config = dict(
    horizontal_flip=True,
    moe_every=2,
    projector_hidden_layers=1,
)
Rows from block 3 of a small self-supervised image encoder, named by matrix and row number. Rows with one number within an expert belong to one neuron, the router's apart. Each number is 500 + 50 x the weight over its row's rms, rounded and kept within 0 to 999. All counts start at 0. Numbers have three digits each.
Before each expert's rows are labels from the 100 images, of 14848, where the router gives the expert most weight on average: "strongest on" is what is common among them. Only what is clearly more common there than usual is listed. The data: photos with spoken descriptions (Open Images, Localized Narratives).
# router: router (model.blocks.3.mlp.router.weight, 16x160, trained with AdamW), inputs 0-53
# up: expert up (model.blocks.3.mlp.up, 16x32x160), inputs 0-53
# down: expert down (model.blocks.3.mlp.down, 16x160x32, transposed), outputs 0-53

# expert 2
strongest on: text has "white"
router.2:535676510521541510461525554577449490492502510440517510491458423355472538464526548477522457524514508523469463519502476640521462483595491525441526512501572527495483
up.0:411405473523465496558347459411489511445529511525467480501520519526479532482541504491494616554490577516524472492480507479495492403535491506505555535559496512565520
down.0:653586475448441547513441505552433438586545547508508514548504362478509530499507434515566458470508513576425466464562628421469566591450556482453408517510429480477525
up.1:420513476539474493484509430514509469466578452562523586539486453380478447424552468540554527440541490562575499473437378623487519511573483538424465519506532498597478
down.1:528407450443520520483501523520468522484539507458449467463489505475518495415515527484525451473507477462468464411568469538429505485536496565487505531444530506494535
up.2:503428530509427511571473519522499473518511517493578494320495543555592492580550514429548508563491547449504517554490421477500463553514511474473464493580402474469494
down.2:510528500543446408483551462474458600497446492663512526540537492445536463516515528402506437520549563456558556493510585512546525408538441538474517468497371438451447
up.3:539548506501489512537555393538507504479562527467505473505447517505561461475495501426499461625601510446425558459465572522462493470513532515510537497609363549518470
down.3:480528540482467552472535493535459527433463449374475520512494444553529532443546647548478438536548512546493480491564438514554520501538513497526468556442412412605444
up.4:492495467476513523494554519431564461456678528445499527608517462500497457471481448493565518481501494489593533500504465398571494526512466531470519517518532544469529
down.4:560690431501476501463505547607447401546552529511533456480526428479545449588475451430545551485507560484492474472535554455428510507453500528508563486436530469493528
up.5:546473530433486530516538478522585480604491552551512497446506436443512440515475454373466555431551488450517488512532528531420580518512562506553442455459527575449520
down.5:416574531546433588549495566523503493500452454566464502524542482439461546506480486576454521525529563423490527538532535503519491474585554546518503414555581594513532
up.6:448651488486546497471433467537548483512397517426460525475480531414518629375475500500475476476460441440501473489523487485536422485606499484487425512548582525533469
down.6:414376475461510508547535497512586529425505505481422529557541521538497454459442530561448636527540474500497517493517423632463443578488526543531474539521537450488510
up.7:479555516575510478440543472482582488521549504502540478610528411594532493506527513428486451504466587541530498524454449437512559454534528510439514522491526500487508
down.7:500542461519413627434427513530548454513519451536417513473515525482474515550521383463438601541495536487499499482605440493474535535531483354514573505448511525450462
up.8:430447465485502492476538422525414509387655560492494460588488491646456407462466512417433549529474566461486393494489530458560473360476434554498442531525476525627455
down.8:445475479495493478506480464475529450521500546530453466476551543453583465534510522474529532523393480476452526559510382437549417525584505533452518508499484459484476
up.9:470478505511456514527481533502486494468468500431505476432488506393484528510550490501451441645490493540501392436472462516439541512569482579439462597522656467433424
down.9:420390508539457525460511418496437649510447532565482510539454489520365514512461464526521531530511502564507512507526467466490496403485439497513486490479574487562431
up.10:478490508501542529476546527489477477508375488537428520517474528420511559423514528544521455482512530523534426517562503469603452489400483518438543540571618557567505
down.10:455528540442406426444612550487500549445457458402478448521516460422520499557532532517449476480518428484595495519555527563566554473415569582365472528464446537440561
up.11:461462511539449518501541528509500557469513470547409551565475545613544494536410488393385522538515533483493507490432487500443544498482565479460487485477485478537529
down.11:515551539544591464513534590496549535450457466473497528474491443464388453487494458454483555541485501410498499470501570483428531546529456459475531473585644531462459
up.12:441518503465466513485472420519456480478491531492561513474437517481427539526500502550543369505480540528546472504497512426446480527477539550466466468465417500500430
down.12:485459510542579534480445436445494505509532417493497450487563446438522424458507466569489512385520505392532503508546535486510488541561596471609492459531438442451543
up.13:539512488472507492499543558490444501425648507507527398539530397368503498682550497567550467513510613465553533515518562566451527456524492541518497442453482549596529
down.13:395460520469631433523526524429555553436510493421456437465472542472513542545463553539487598499501487437505495487501328537553414605490511479535518521525564497545470
up.14:524444523490428510524567437622479528490528476475489430530506572501490386505552483493432540533503565510503488479457514444491583495541461536482485484564527384572476
down.14:590579554526488562534480489418505484465479467482528483492476459564428421424527456443538493491439504485475467424515565539529526579452447532468463501504476638400581

# expert 8
strongest on: text has "sky"; text has "trees"; text has "water"
router.8:447449436479570463491427456557448455452527596512524440461532498525548465474486466471476460516478484549508572395442461475443475417502482444585537457554510561423540
up.0:443501438561572516498513497522478477477529532544538520535496447402532487438456585543459468549539425560530435534612470456534543466515525386412542556498571507477561
down.0:415497481400536534537533513611546478537517616523527534517532415578523464535520476565453521478477560478564509531543423501426476453481528550569582532486550547410547
up.1:555496483505520421562471517466483584433442529479462560576466529459497508520561511502463445476613500623592513430499521492534462504525541494513553572538545556487490
down.1:504510513490438619546536470527496451572500553448515479487427554491486496521491525347573510556548470548496443590524644538537588437539551515476490538489471486495479
up.2:511530461543456513511586508530455526409494543524451495466361473492487535455483464515491434564578503488536523562405441447619466478503477525492476484550549529519476
down.2:508492459473527520600548531485545482521495504462476541505426546451578435435544525446566475517455455498498527524453470613426519482498472542606451569540561584528567
up.3:503536527515539486523499504506451520518583494546517515506493522546521518475481522506519511547499529526489507394506406467452500584595482481464568453504528521480515
down.3:480502510400566493481493509482528543559530507613487540519512510579492560523526492505498456456574532487462406428567535486398477510441553440538548476582488506463471
up.4:426547514454495524577451532407492538527464459495435558568493412577514528591550462374432456556494456454507510493408411548544559524472474502443397418468532489534493
down.4:506477521497496555467510533490467504481485505536408497504564464595455539602496509461536418481480502560446517504478568458519499438464462528557507467445494545569537
up.5:510534553519502533489312481581461533452581540486534512456528435506485547528508555496568525560594528465423511461517500553447568604499482532414446493454479502562497
down.5:475459472530382449495491465511546473547564463520475500486456578437519521511521484508436614472562556454528467491491458594495577558431473536418513536465485416589457
up.6:486444486464607437511535463429463469457467549498499539479483486517456491529515546494480478401444531494532520487464487502534516525357465466536496508450392449428406
down.6:487460532570484467412546519594511604425470528376501544537517527518385575391465432429480506526586415486483471512496676572480449472502552534531556500473556488499482
up.7:488484514458507499562564536565486483462544573483592452476508494456583535465532520504434529484468538547520525536557522589511456476503520530544531558565448545506504
down.7:607557490592511478503498475527444458447495508556500498510475428405479508495483408416465471486479449434419505540467666345530513479585504534545500458491496475560573
up.8:491505491429514518488538468424532458481491465612422496435411531476484519525581420473449552557486642550445499477562492431575482486568518449493488408528434507504539
down.8:482415539471496458531460498535495430485527461600501513562512561510561517459458483530485565498513498530449579485527460471448544504416468529541423488493594524538509
up.9:501516532441470537469479558467411544491553550546531443447539547491629524582503541574588492515540569517477529533536533527583525506564520555555456439540378541508577
down.9:455424496418483535514535439482483509563485526498438446492546495473529495490561491412508465526484510497537487478516481546622406561518521480510516466496591514449467
up.10:566516472443602593585550498517505468460482472512477488457494404456519534508465504504497446443461527459504474356521492494530499418485494464563521552515490515456473
down.10:523469542527525498426433582454551543497484504497507557483462428585533550513559545495520470541487550417523461517582486509479498518437604504519512484427496514567566
up.11:560497366473435459453508513453407507523491520624448502619569485516445518543483523474463492562510477558471583489516427543538457539510588413530589499482522610488511
down.11:463493515548499503527381513474421440551571498452592544539564472442500468538530495575579469463464459598563461458419488544578518517467552533529544474456536491468429
up.12:462444455534417541389482531460432513544493503489477446542537504567529504441470408501502506508474531318572540433470536451523446482427468585487446607551560508424446
down.12:500446492490509509519476497470420538450607453520516491501487421538610500505506565579540531438460554407504500519474521517502452593583486448431451587537505481495516
up.13:545544426524518494572468518526481465600523478479476462533587582527399527477457510595504456476538489539581538509437563464480545449481451526440541474476452482493500
down.13:519556561517497532449526455512599461507471429533493460485489583496508492422483416557502513464522526543465467529388475525466436489580578459539575432544482492579546
up.14:559528512544554488452477630437413419478533534563483470514568582640534502510477558430484525613545489521447523513545492447573504521575530508452447511577485434529501
down.14:541493477435445464453474474541488607475558520437512444457583501533557446502457515599467499488516473411493507484420584382456543476462518481471474436458472519518582

# expert 13
strongest on: text has "building"
router.13:473474514596472512453491500574541544410557469437554456451562556547460524473514536458495507586498515524457496472491449388381418490404542519522481477581529579480443
up.0:453487496417487467488490487387398446449496452595515400522556546520495566438495516462561462452604582485488541435424590358505473442491569482511504520517479508450516
down.0:500485504435550526493452475511508480386460481403528508460520451444553526480515489496457523516507460423561523425443525495492530553523536602515421516524492431457571
up.1:529543389545531487477605554452527422455537530425415513470455465507449488511500540428582543434496495486499522586428477472505508435508563450559522462530523493452587
down.1:452511437435541522566473486501393534506500469404464504450433496583468528531544502573512580519514465537557504607497454485547579588494492496576561494483439494454458
up.2:517520584521576510588513550499516545484499505547517545427444492529458463481454526502482634533530498501471532519461545542440522527522441579629542522584524551534423
down.2:507464469428399518452354556456457481475523556492559509543437525569427476480472504439451501497460379510529538440507560501492453481522437564471491508424519496511533
up.3:542478518530445472497386497507475445574508569591520430549594478530577516504549587530489504478526352523546507520473471551517486469606458497457534522538536429433488
down.3:511528576384515456537549538437506455449484543506434517449493450499557538491493499536456596502538509540498439568533525365470521528538453519537482506516549456529471
up.4:509487562567464517483406523419405533470612535490554464502586536536538517483481530586554473546479613489600475566420473618470555459546511465384504548556473508547486
down.4:516397421453520571518510583488441520450471518515508607491558460526419518470478577498546485506479534555519514522478513482455375480541562489526574475470576500542474
up.5:524572554414610517535540573496480451511538456521588490524538656485535521528457406495545573459502588523526494464463546493533408518465531464477497431568532485462479
down.5:471529533513338549544519527515501522491507361561540584568454613503419553455458425524446548530514477471547504508471472548536563582581512539477615466456487507542515
up.6:438546487535528476479532420563408508509454511485460478407453473558498438429508520589396397496444445465517446441465463522480460487553478470509526495491555538546501
down.6:497470473466414555461481425525484513550554554526490561495580631499524506540477509481584436536497613636515478593490447502472513451521478497512458515545405428529495
up.7:377518501540508542494439544632498555531511430498548526480479540559511472404484551439539455564550583504500526513506538517465428512503498537524491522477458543509587
down.7:476540485555507466551486443447570435444523449390533511468497533438532463431560468549461489501505415457471479497591496608516428432605469446547387562424465507489515
up.8:490506484484530508534463521481525468550484419465475505446505443542535548554490503448516492526519528525460530455536454524481529490461520452433499415613532481510529
down.8:563526487500349478507532532556497521532541460472492402574496430498536525475476540551492400412511497509464448509561564503477524504575585516473431563456459560533466
up.9:518539421562490466484540473440476544513552389440506609498576564444505523534524501541560497487470506460470479512560471467566448525553536482490478577551488506582495
down.9:569537406524428462588487526497498493439436378408500596455540561484459559477456493483440523486456391464498515546492550519551433469424551552474544494502522514491464
up.10:477508493444467468485489488565476424379514531465475524506454522530477517422501510552467532519565469506465480520463592422596478572534439468477531519520452512530511
down.10:506469550491558508499523468493535591546431582500536481405491566468462530481584502461535517509522470525592500482586391455490445476484506374495607474493541513487451
up.11:451484456505461457490550478382426509489415501563594578473490498487444590506577377461528574489564544480468502551525513570520408488420485499590477520545470559481486
down.11:511480525521577543530483429433523504463494540565472559457407564518496490436559467487563543503518557452479519494536400519516497644543385441536422454545587559517575
up.12:485552459514527494532532418438447518600450461541498513505610468582439487556512453413432486490406515492553513494419435591478507555473598485524551474523492525378437
down.12:532536496495505445450456449454524408547491389519502578534570484598559483542469524556472563476505540456571458468458603586430450557477492592474406610518576497490496
up.13:576536523538525525513477556528618480482499505407534420541456563449422424399446539450536534589534591544534494489504513428466521368584490556524607443544428520616434
down.13:547531530440483537514505456468521512492586411595481400499487516442421491563426472446503505430416435495394442446488607452559573431463487493563547383480559493475450
up.14:550517465436464426436449468431553542492433535453650634459539450511494541536525525562536530514589508505450534465503514518537545508474433457512509409450456577528510
down.14:431481480593558597579516416450548514488484497540446528608559542432458536511524466503604531512571499530489583490485423498556463501442481624499553542517501507506472

# expert 14
strongest on: text has "sky"
router.14:524453523588492528538487467549521466511537528502583533495553564470450491493493482487546520575538425532532480501516536479483521457470548587467470541554563496525426
up.0:520422489441480533492645443413460474543469465520492475517509525454602560550493512429491519509529438563545487518535453513494495498537538440482457518437445458505513
down.0:467554545570526532457433445488506464466546550554550560498486489473507486510500380486584546443528535471474468596464426493410500519537500424524469450457454439538558
up.1:448458591453408571483494497492565574430490476558545574347445484475455489514581484381512527468444428521432489508519460527556436570605553467414550503475476504542506
down.1:518489487488648566529535419487534565446519487467486486407517544548591517431501521608504534461574518554503540498528497494453459608521509558595508501462637513576473
up.2:398552499563561607542442566572441499529530489414517560503453489525486506552568479510457413628526606407512485448404461520454455458562567583491502486488502576564520
down.2:583502463595465411469564496550467617486479404606529548478434512557579547539568505533495428543517489494449541385428550529593530392408491481323538504568472548523556
up.3:512460499499467472524585470619507528480528523547459605547496490520450372448475541502459467540450472503521516590505457410478526533584495608484493449384507433558460
down.3:519500498585507541478506543444508575495510531517501508529433561496511527379512501528493478461493523490442474562546449516466573577431468611505438522497479417427511
up.4:603552563458508511529541421523458534427635475403518432518458465393584501522518479427554471515475566520594557481517442583553440509602493417489435503533554498525500
down.4:574567556474501554542465574587503515480535528561488571460502472450528442570542378519499490489550501506612432576485517414498537539543454427500430510488476549529485
up.5:524506484517502471512517470506515559474572439553460449528401449480392608451587434445560555468547552536483428506492526522488480461503550498483446498345389494512533
down.5:505638508537585462563423477514507528515494465560588532422579465456514448441591439498526459578460452482539600518503466432646546485497469498525490458565540571472558
up.6:469563576471525485426569532461523530457480493487553542460525535505559561401532527453452538494462566497524478600484470539535467449597446584522440535494563502564547
down.6:467610487568464495475557530502471461500549518568489478525522478398473413484479457471461516471476544548512470557472550388492507462493514512534477480485431560402519
up.7:628446561616500496472490504434479569535486445478528554433466429481555550491483485540410470485557487433488598503482518499473419609466544471421470454456500411518433
down.7:530440467429489530603445517561470477481512507559439453545517556506550489530516522501586385509496429466423530495552514498592508532546466475532552456405472382542376
up.8:464476507478437419575503546467567472582498564485486454446465507455512520421550416538527503536553605526484524455522465484401585480456535437435556471489396527556491
down.8:442478541493571396564407319455502471468539431536530514404450475599525554454503548566511444448538430472512533532541495453652557499549544445558509504487577516488510
up.9:507519539518409528508595427510508572528518547552544545542545512529605421444536487308534535484561506523476533431520491516509468551517565552481521479526587493556575
down.9:372431463458570551491450450510503569539515528522554455568494501530432524458537439563499546421592473488522524521494548486460533538499556525556501470564409340538504
up.10:485494504487553461512429481554535557520439636522516504502389501445565553395498589447495488504435533474538463521541480538581472428519396525521419580540566558469539
down.10:363373598493451553556508512491573531554470549483534516445469515512473459500572513514480556448534515449614485499462361613540506469565483387484431551459462511464377
up.11:553472508523545432490413472479622495476555542526560496476575482544411541474530530477456549590473458508475495462549520502484418440552489545427480486509463440480556
down.11:494519551482484531513484527422595495402551540581454447392535442419411496577450487437499560463524541497449497513555510485454469493540484572547482431538634512415560
up.12:564465514561455504517527486517485502444506482546587537494462584461480553524492477576509437545521561512535447451534526475482473584549510468454465463495368509462492
down.12:510495542486524535513523454532573427501548532559550533420475549491476508559499416514494460571491357530438494552472537412527532589537415476468530471553536498496500
up.13:623486438525516543528483491546496450472383544482450468597558417610475519467572462481505566519526471513544503523518465541466472492565563501668573493442462517586535
down.13:420485468513439538476491391584506566488458527446535566544446508545537563617385476550537518514464480438479529531489509464499479523450521527418376477444570519441511
up.14:540494494573508455541559541487527503494539532521423564530585503533567441539503482547489478427561601601475506475522487364515472520538534505553507484549495516469548
down.14:460481497532516468510469475415515497586551425491570499473431515589508585549531509453611518499601520561462460508476507530551544582429498598490487505462480477426444

# expert 6
strongest on: text has "sky"
router.6:479472493512390566403504486487466473554438536531456584481474531542553452503411414486461562492502464452520487640508530451562500545482536537522508545522401569501508
up.0:536388508493489596580574476499425450462512485489553540495508540488467480516434436548502427634566578393613516493413465517534517507535558485472547503494482437534516
down.0:418468568554522553504474465518484511526478382426521481487517456437469352478589514477400473411493501361522466459454645486526545518553439514496539513427539473446453
up.1:464440519489524570547510483572494481482535436432503438487495519603481542458516434453505507419534566463553478457499565536573429411518489459561454526485440514547487
down.1:397413447482517523439473471447544523452566465554429481513490638440400571550376533496507454507499427410501477488424483593507533472513420482460565572484468454533372
up.2:470512513507551438449499500495483511471460476421522554506453485493577495592434473398604467487545462500512500428516521392559546525525507542599399417564418539496395
down.2:495510422516430491597538477452449596552481539532524545555535498491527501546541543545523603494542464498475473484524510569541490525512523557493548512483540484542511
up.3:445580580425491481488563540524438524554471537540463536463539401481507541492472479540408499534495555549480504445489511427518547506381524587501555428541496533420449
down.3:435465500555478417528468473522512465496525551510501482487412497502531505488505556514477462503471382548559551436384530438498521548485494511480556544520439491418447
up.4:568505577612560476581545499518509532483404516461510497453460493502390562474562572517447513469585429548560455582525506458522510476473560455477474501450512491496514
down.4:528543476507487459424449511561501546487393544536501454546452459535431512507581487449568453536577495451511530492525486533492404509497485518582477483513574527453579
up.5:529565518532520495512569487495550553514517577475514498542538486427586466471573576498592521544460461576544474443493490420419484499530571580566453449503568576538476
down.5:551555438497478479497483503455509567488477454539473572519421515532522506436540510549591485398440451530429435579480493578487484478430451489556512553441329436507526
up.6:486555538442432413416497534555456579593466570587544480474535503534539558512482461509499573501522554468486508528504537477466539538458595480441487493525489541462532
down.6:549539529512398441447445562547379471512502451521450480472425542554546585487553512507576423535532516450494539498442587503534582438504536509440495441593470557464566
up.7:587491557512580439446445478546439454496431446566517635516495453522590470584489494543568443511472473480516497558427512474542532542479479436568465488519447386527574
down.7:541507568447470560597499498535463426495491388408564522532476495532529509539463448487435511506566442481518505511609550498471471475465560601498446608516477443514483
up.8:549520521358527650526494465491559441456513393564561501533448636519486470577534501530528519546491466497415486526495496414577597618535540509463511555551518519495485
down.8:484540550549696521546465431420507418391479482474439455444494568550438577497501478476514526508520453516537544566522409419470522638468542488577437477542513525495533
up.9:474484551474445488543611451537441559555467508496402422455579643502559512459489421589418416472464521478463505451440506479542523479455481528480495494449542517620468
down.9:463575420466494536550528466480467494415512455439541479520496590538558482446469484374540583549510601476431490537427465516526450472534300487526585545560510548495479
up.10:479518529446387613459417458504502540490490532552551553444482532513540482519498595501562534486497419511403502573502480477572381521467466490443494487487418504462474
down.10:542464430554582464534571443467515543500555479456432477479503670516546537533503490472549537571466474543399514541513455535479548475532459492543423544376546518570527
up.11:461512462521485494461470460532539565591505527468447441524370539529454492521550436567472513473479466457536484494483545624539411479498526542473489523519565445461529
down.11:559424544487489503559494530455499512507545519537513388406492541478547615534534503377496511520473460515562478496495477551532460408549500423537511435527429492541517
up.12:539499509430479421431563518437599539515561436392505603490415495515481571452489445543461491488483482455377456529538527559523439562442442473461464470520502518431486
down.12:527422478476563440467529466549461538533496509510540455548477479437518529500509564395512594540459521420438513484506527469593506526531470419421513491422498563532489
up.13:498497519446511432528552543495508505646556401481484440531463484499538555444478475466527498478481640490456510551454585464487500423420458506539510525443492528587516
down.13:510546451486451578387474529568569610486483561496546544539563499392437559522536510520505433580488502600495454477449578497528471558531602574490498500474441463551493
up.14:484565519512536583498507466519516565462508483468478466523479482570406508491457509491531462595451559554460455507510527485559568532511570437593484473542483452530513
down.14:542588542565497542545526485457550393441533469466575538473499565476563498493474462574376567512474536406506422446490507485448633552485519455612465538568501526472522

# expert 11
strongest on: text has "dark"; text has "black"
router.11:500464504499430621464529476455429477537526351460487542434465448534496507540586491540470456457503454480579447469528510464595627437465529420530457502434365514570513
up.0:469493571498364537469462515558519513504444493467577504531501480596606531491427526523453489485645433430472511513542535504446467572516509541425427519574565529480502
down.0:545531586529585461603493434498559471462467573523492510537544561529476628463474558490516494461508572558475552455517503491465492471430465544569469520477642460559513
up.1:476568501430453412531598442536496476536468489477483464501439491590418521474436498470447443497532466505533476547534498587589544449506497356455553512467535560595497
down.1:496496483554617533452344509427507499493604473564502510532504408575544523544596514526558598458528486543466532577501515534519507484463552476531428407480545527419605
up.2:547552484506450562553463508489466480457547439619520548456419523471509379315506503527454512539474519556543534441515507527496455520466469463399586465513557482564447
down.2:462552503448611506523419419341510478423513458453596479399607457516617462571578483445614488393496485470522432506479501520419550481532460548628539545453505435428559
up.3:436523505483385402499483493569550395490495491539611529459390536478558545541514530479536521442448572518489511474448480545422427658443437575502643458537481533519510
down.3:571420482499589481442549571522465515509400425436578491434478455548451516484555512458460507592496361447596556447529454551538524441588480395534510631450501527469541
up.4:499442485412485497530507470544502468479492581454492383543502498543501596566483504470515501447509496534490541490471540516537528513370404521474620458537534489423462
down.4:487420569446597453460496484572464568504466635614496524537513564543440459472496483487546478454526421486523494534550474493497489577523553547484517535437547398386433
up.5:493470494523469548502474524519447520476485464568452529547606471522486503466527500561634486413521463454415514540576483632518459490469501437540579433483463499456513
down.5:505372478550342485553589497554509560490538462474502470567542468552436433467489520444480479498553460448436531476518498323459548455524434421477479533500492421530525
up.6:513523564449526540481533434554488566572517551578617469513604537584555476498444514529565469500435482465466534469515505480488405525518539512432569468437468478567554
down.6:468559586459454504468550473573528456498542398444493517489434489552463499517611494432413555507523492553534502480518552582502507471503465560563480521509507474502450
up.7:430407501537544495474556496451506471544517471548510568491625540487540492577475413427474519503509500438423498429498486530513485492507422532542489574461521602473543
down.7:413387484539454458499587546505583515479452464485525496470420540593510541412510480498587550483500515487581510446514420498488394496520576449480473496471485560471543
up.8:426445512513406539515506496465464502444507505533519517499488506501454485530469486554481519424533499565633485399438491489568610440547548513530521519519431573493464
down.8:438538443556648481484494490576471428503459463440508516451514441532473376514577456495551507531483526402530457450443424438423449584490526529536499450520546475495567
up.9:397552562498410502501493415495509488484438488566522415620384544581436545484458521457469547594530514404519475387540505471555508565495524521458534477521505506530529
down.9:492546458509525571472512519469478475490475484500498574616508489476384474416374452505493537482518500497567404459550492514516431407504497517655486446564541470493574
up.10:583550553516501450495512512500406509475503582558501486431521448539451521430512402498409442518445534518535563533545467433491495424517537518396494511504507515560473
down.10:508578565494575529576443549545488422498547480539503529421546493520523473503439471454646441532459446501543498509520500475509405497449523480569537578475534650487523
up.11:559440548514483461472566489425534561531528585586480516472502532434520528532514497570487486610424560526410428553525454529527500525564496462514417505526559574450463
down.11:549524529529440465512545595515592456461501463494506421433478492527599480488523495459481389596538516499484552569476444584459460586475416490567552522524517541503622
up.12:487449489444502466492512476596430460541469429492446520521472522492404443592638583586454455524459607484524512505514511555503480587456506446473455525413505586446579
down.12:450462478511477397527578476482553457496502491510507395530505543430519561415486435414508552536451506452487434559464570516575546483448477543440529476524441438481539
up.13:533553582478520540562440415514558520508473517587494470445549479532511490373516497571508498514479517561540475571586543502512515499593602527542510490561443464506447
down.13:492554540514494516512639452523571497424442488429489470376536496502487494468498497434535455553503494466494498558429479453545497486493426527584535475452542573504448
up.14:470476547558392540534467483466471525621516488695459519484608512515498452619527436458527546513568444520431517500504423474503463577594518516477582473501478604412545
down.14:419513440509496565448533475487553460467472580490556496503512447525453442510498526555500579387386520480511577510485366531528502471487513466556422561481572490458584

# expert 0
strongest on: text has "dark"
router.0:499575500505443485437543478444493494479489420595473470523521418466503545650532497552514473468526525508490500459432459423465541493499441407550452434461409433548506
up.0:450441522488462469546477532508542517465424444420460573493491534561623473509462545524495504407474534500502567523532581515534514505492464504483479414493531565464624
down.0:408495453552502501528529540524623494586594415537468460483460538536523465557428549481570418463553518436483503534531430530569509476517537381409409449434376535531619
up.1:568454534565432499514493420592576527508537526561507492441544436582545628380505558425546494522501476491526440518565533475518490506526443497489645509482473560427438
down.1:548475436568432537447544453460528553477498469489517422485420487570555437532452498430494495419468552536505513479430472485508478538573539467481471623461493555505573
up.2:565380567465466500459483438545451496452536417421518467533549489437485587714543493499418451533517544553494513489498505425550526521461532460552526504425486505487570
down.2:465481482488465477543494434512522478477511401541491472490548516390479516520480487486499548490547501488439475612409589445469500437511453427511472435471590510481490
up.3:523670571487508493541473542511588616507323591573515506580558489452535525492553514534568451458510428482481467503395451512411479500503494524487394497493506520530585
down.3:488581491475391588431548456562548483563562491516528493577373584539469519539506434613503468511511559455540494442550483485457487504460494410468438478505495504504537
up.4:489498521529420544517495511535588435500532462500484457509425414440499574477512479511395615432504542557402443536500568515589536581442469487533525520506559479533475
down.4:565510428439674435446556500513519469484494512434543522463553564515591548505539462452548479473502503471466408465536613467564560516488505573616521492581461590499484
up.5:481460512566444517552543542568583556499534450521565545488511501540568608451520529470496591478568520544548535450565452648552440493490493500548562543524522495428546
down.5:567440514489521514489496473523571520469444526422500560431498640608453521490485503462449480566487524530554551524526396480480531490530434547499513572494494438497477
up.6:475471552534487482467442480565545454528519518515549576535565570499513473365460532552591580539496417475502435495516511525440465563580507499513499433539372399535572
down.6:508478498516392497487500448444515508581500532494475457525496574470446546548420505531465416601545581459571507424502541521575460552531369488516537395539549538581427
up.7:459484389457499532578548497467553546447448451532535467475511524555507470473444537465554554461487573459607459501545580491523495505569562432491565484488421525435571
down.7:465486520572506526473475502540551503390501414563551464523558529474509431451566460480529525466581473503556459461513518566422482563486523492438433500524496579424523
up.8:532511480508452499527451479556531475484551495557529529469574628552549430620470514393546461625595602549519521496523559487424566504511502485505477470536496519526440
down.8:586601542502516459438433534479450422454487520484566441457465394417514548408500405436569423541572472516524452532471578441551475528478382484588482430496523504470525
up.9:553492476507445483455481474443489469493541498529478465456558583664427435590500526556537462455496487493557448539353551580405463494440453498565421559422459548518531
down.9:458546562503452470502467416462541445486466496621517541444483429438377520449553471470445478513440445577543586535572532478547442499535508592410523430549527528547463
up.10:488698489492507450487523544473451509450399481564506503522530464350481559627490493514501428490507546467522490497494447407473532519528470442519420529484495503536486
down.10:404386537497503470495475517494515622485410494484504439464502531472569537515525590461440586473489466528476496629481423542562515518494583534482573591460446475529428
up.11:535510452590541511484504560434488510449498518576517517485514459488461484486563564500506484517517456505532387509372454584444513545450500498471517550447620532454407
down.11:457539429528458505522464565494598524524538431425562402490516556495555573569471514549504453497507516396504485559435582538470536479545489445471474518456365498513533
up.12:511463463536496519514486479532517416512398480438470508543473525438508531476502572553448513473566426469565581512548459519538474513559522497460488574474438556466448
down.12:462523472480534547415504479476507423528540503540437450503524456495508481511576518474486450480443469437380561438501424509522511456413474429475426569423556521444551
up.13:539567523457556554414492495511607562501544526489543459573532466467567561532499473512509584479478632493551553538509467450590519453509537461506492532498516582552503
down.13:488537494558481483516459492533442441492477469475513511511438671504475547464416495451484487612479476445452493423424471529484558403470450536512501506511424487501552
up.14:439336510526449496482522432484530474491656484314552458510529477506489492620558475467466503540525524562482569476479558514489480416338460507500578452427515491496605
down.14:379376564543505460441499425504586532473502508575542486469479434507460548527392443522448614493485422495444527551497448465583539481530519493505569507496519424494443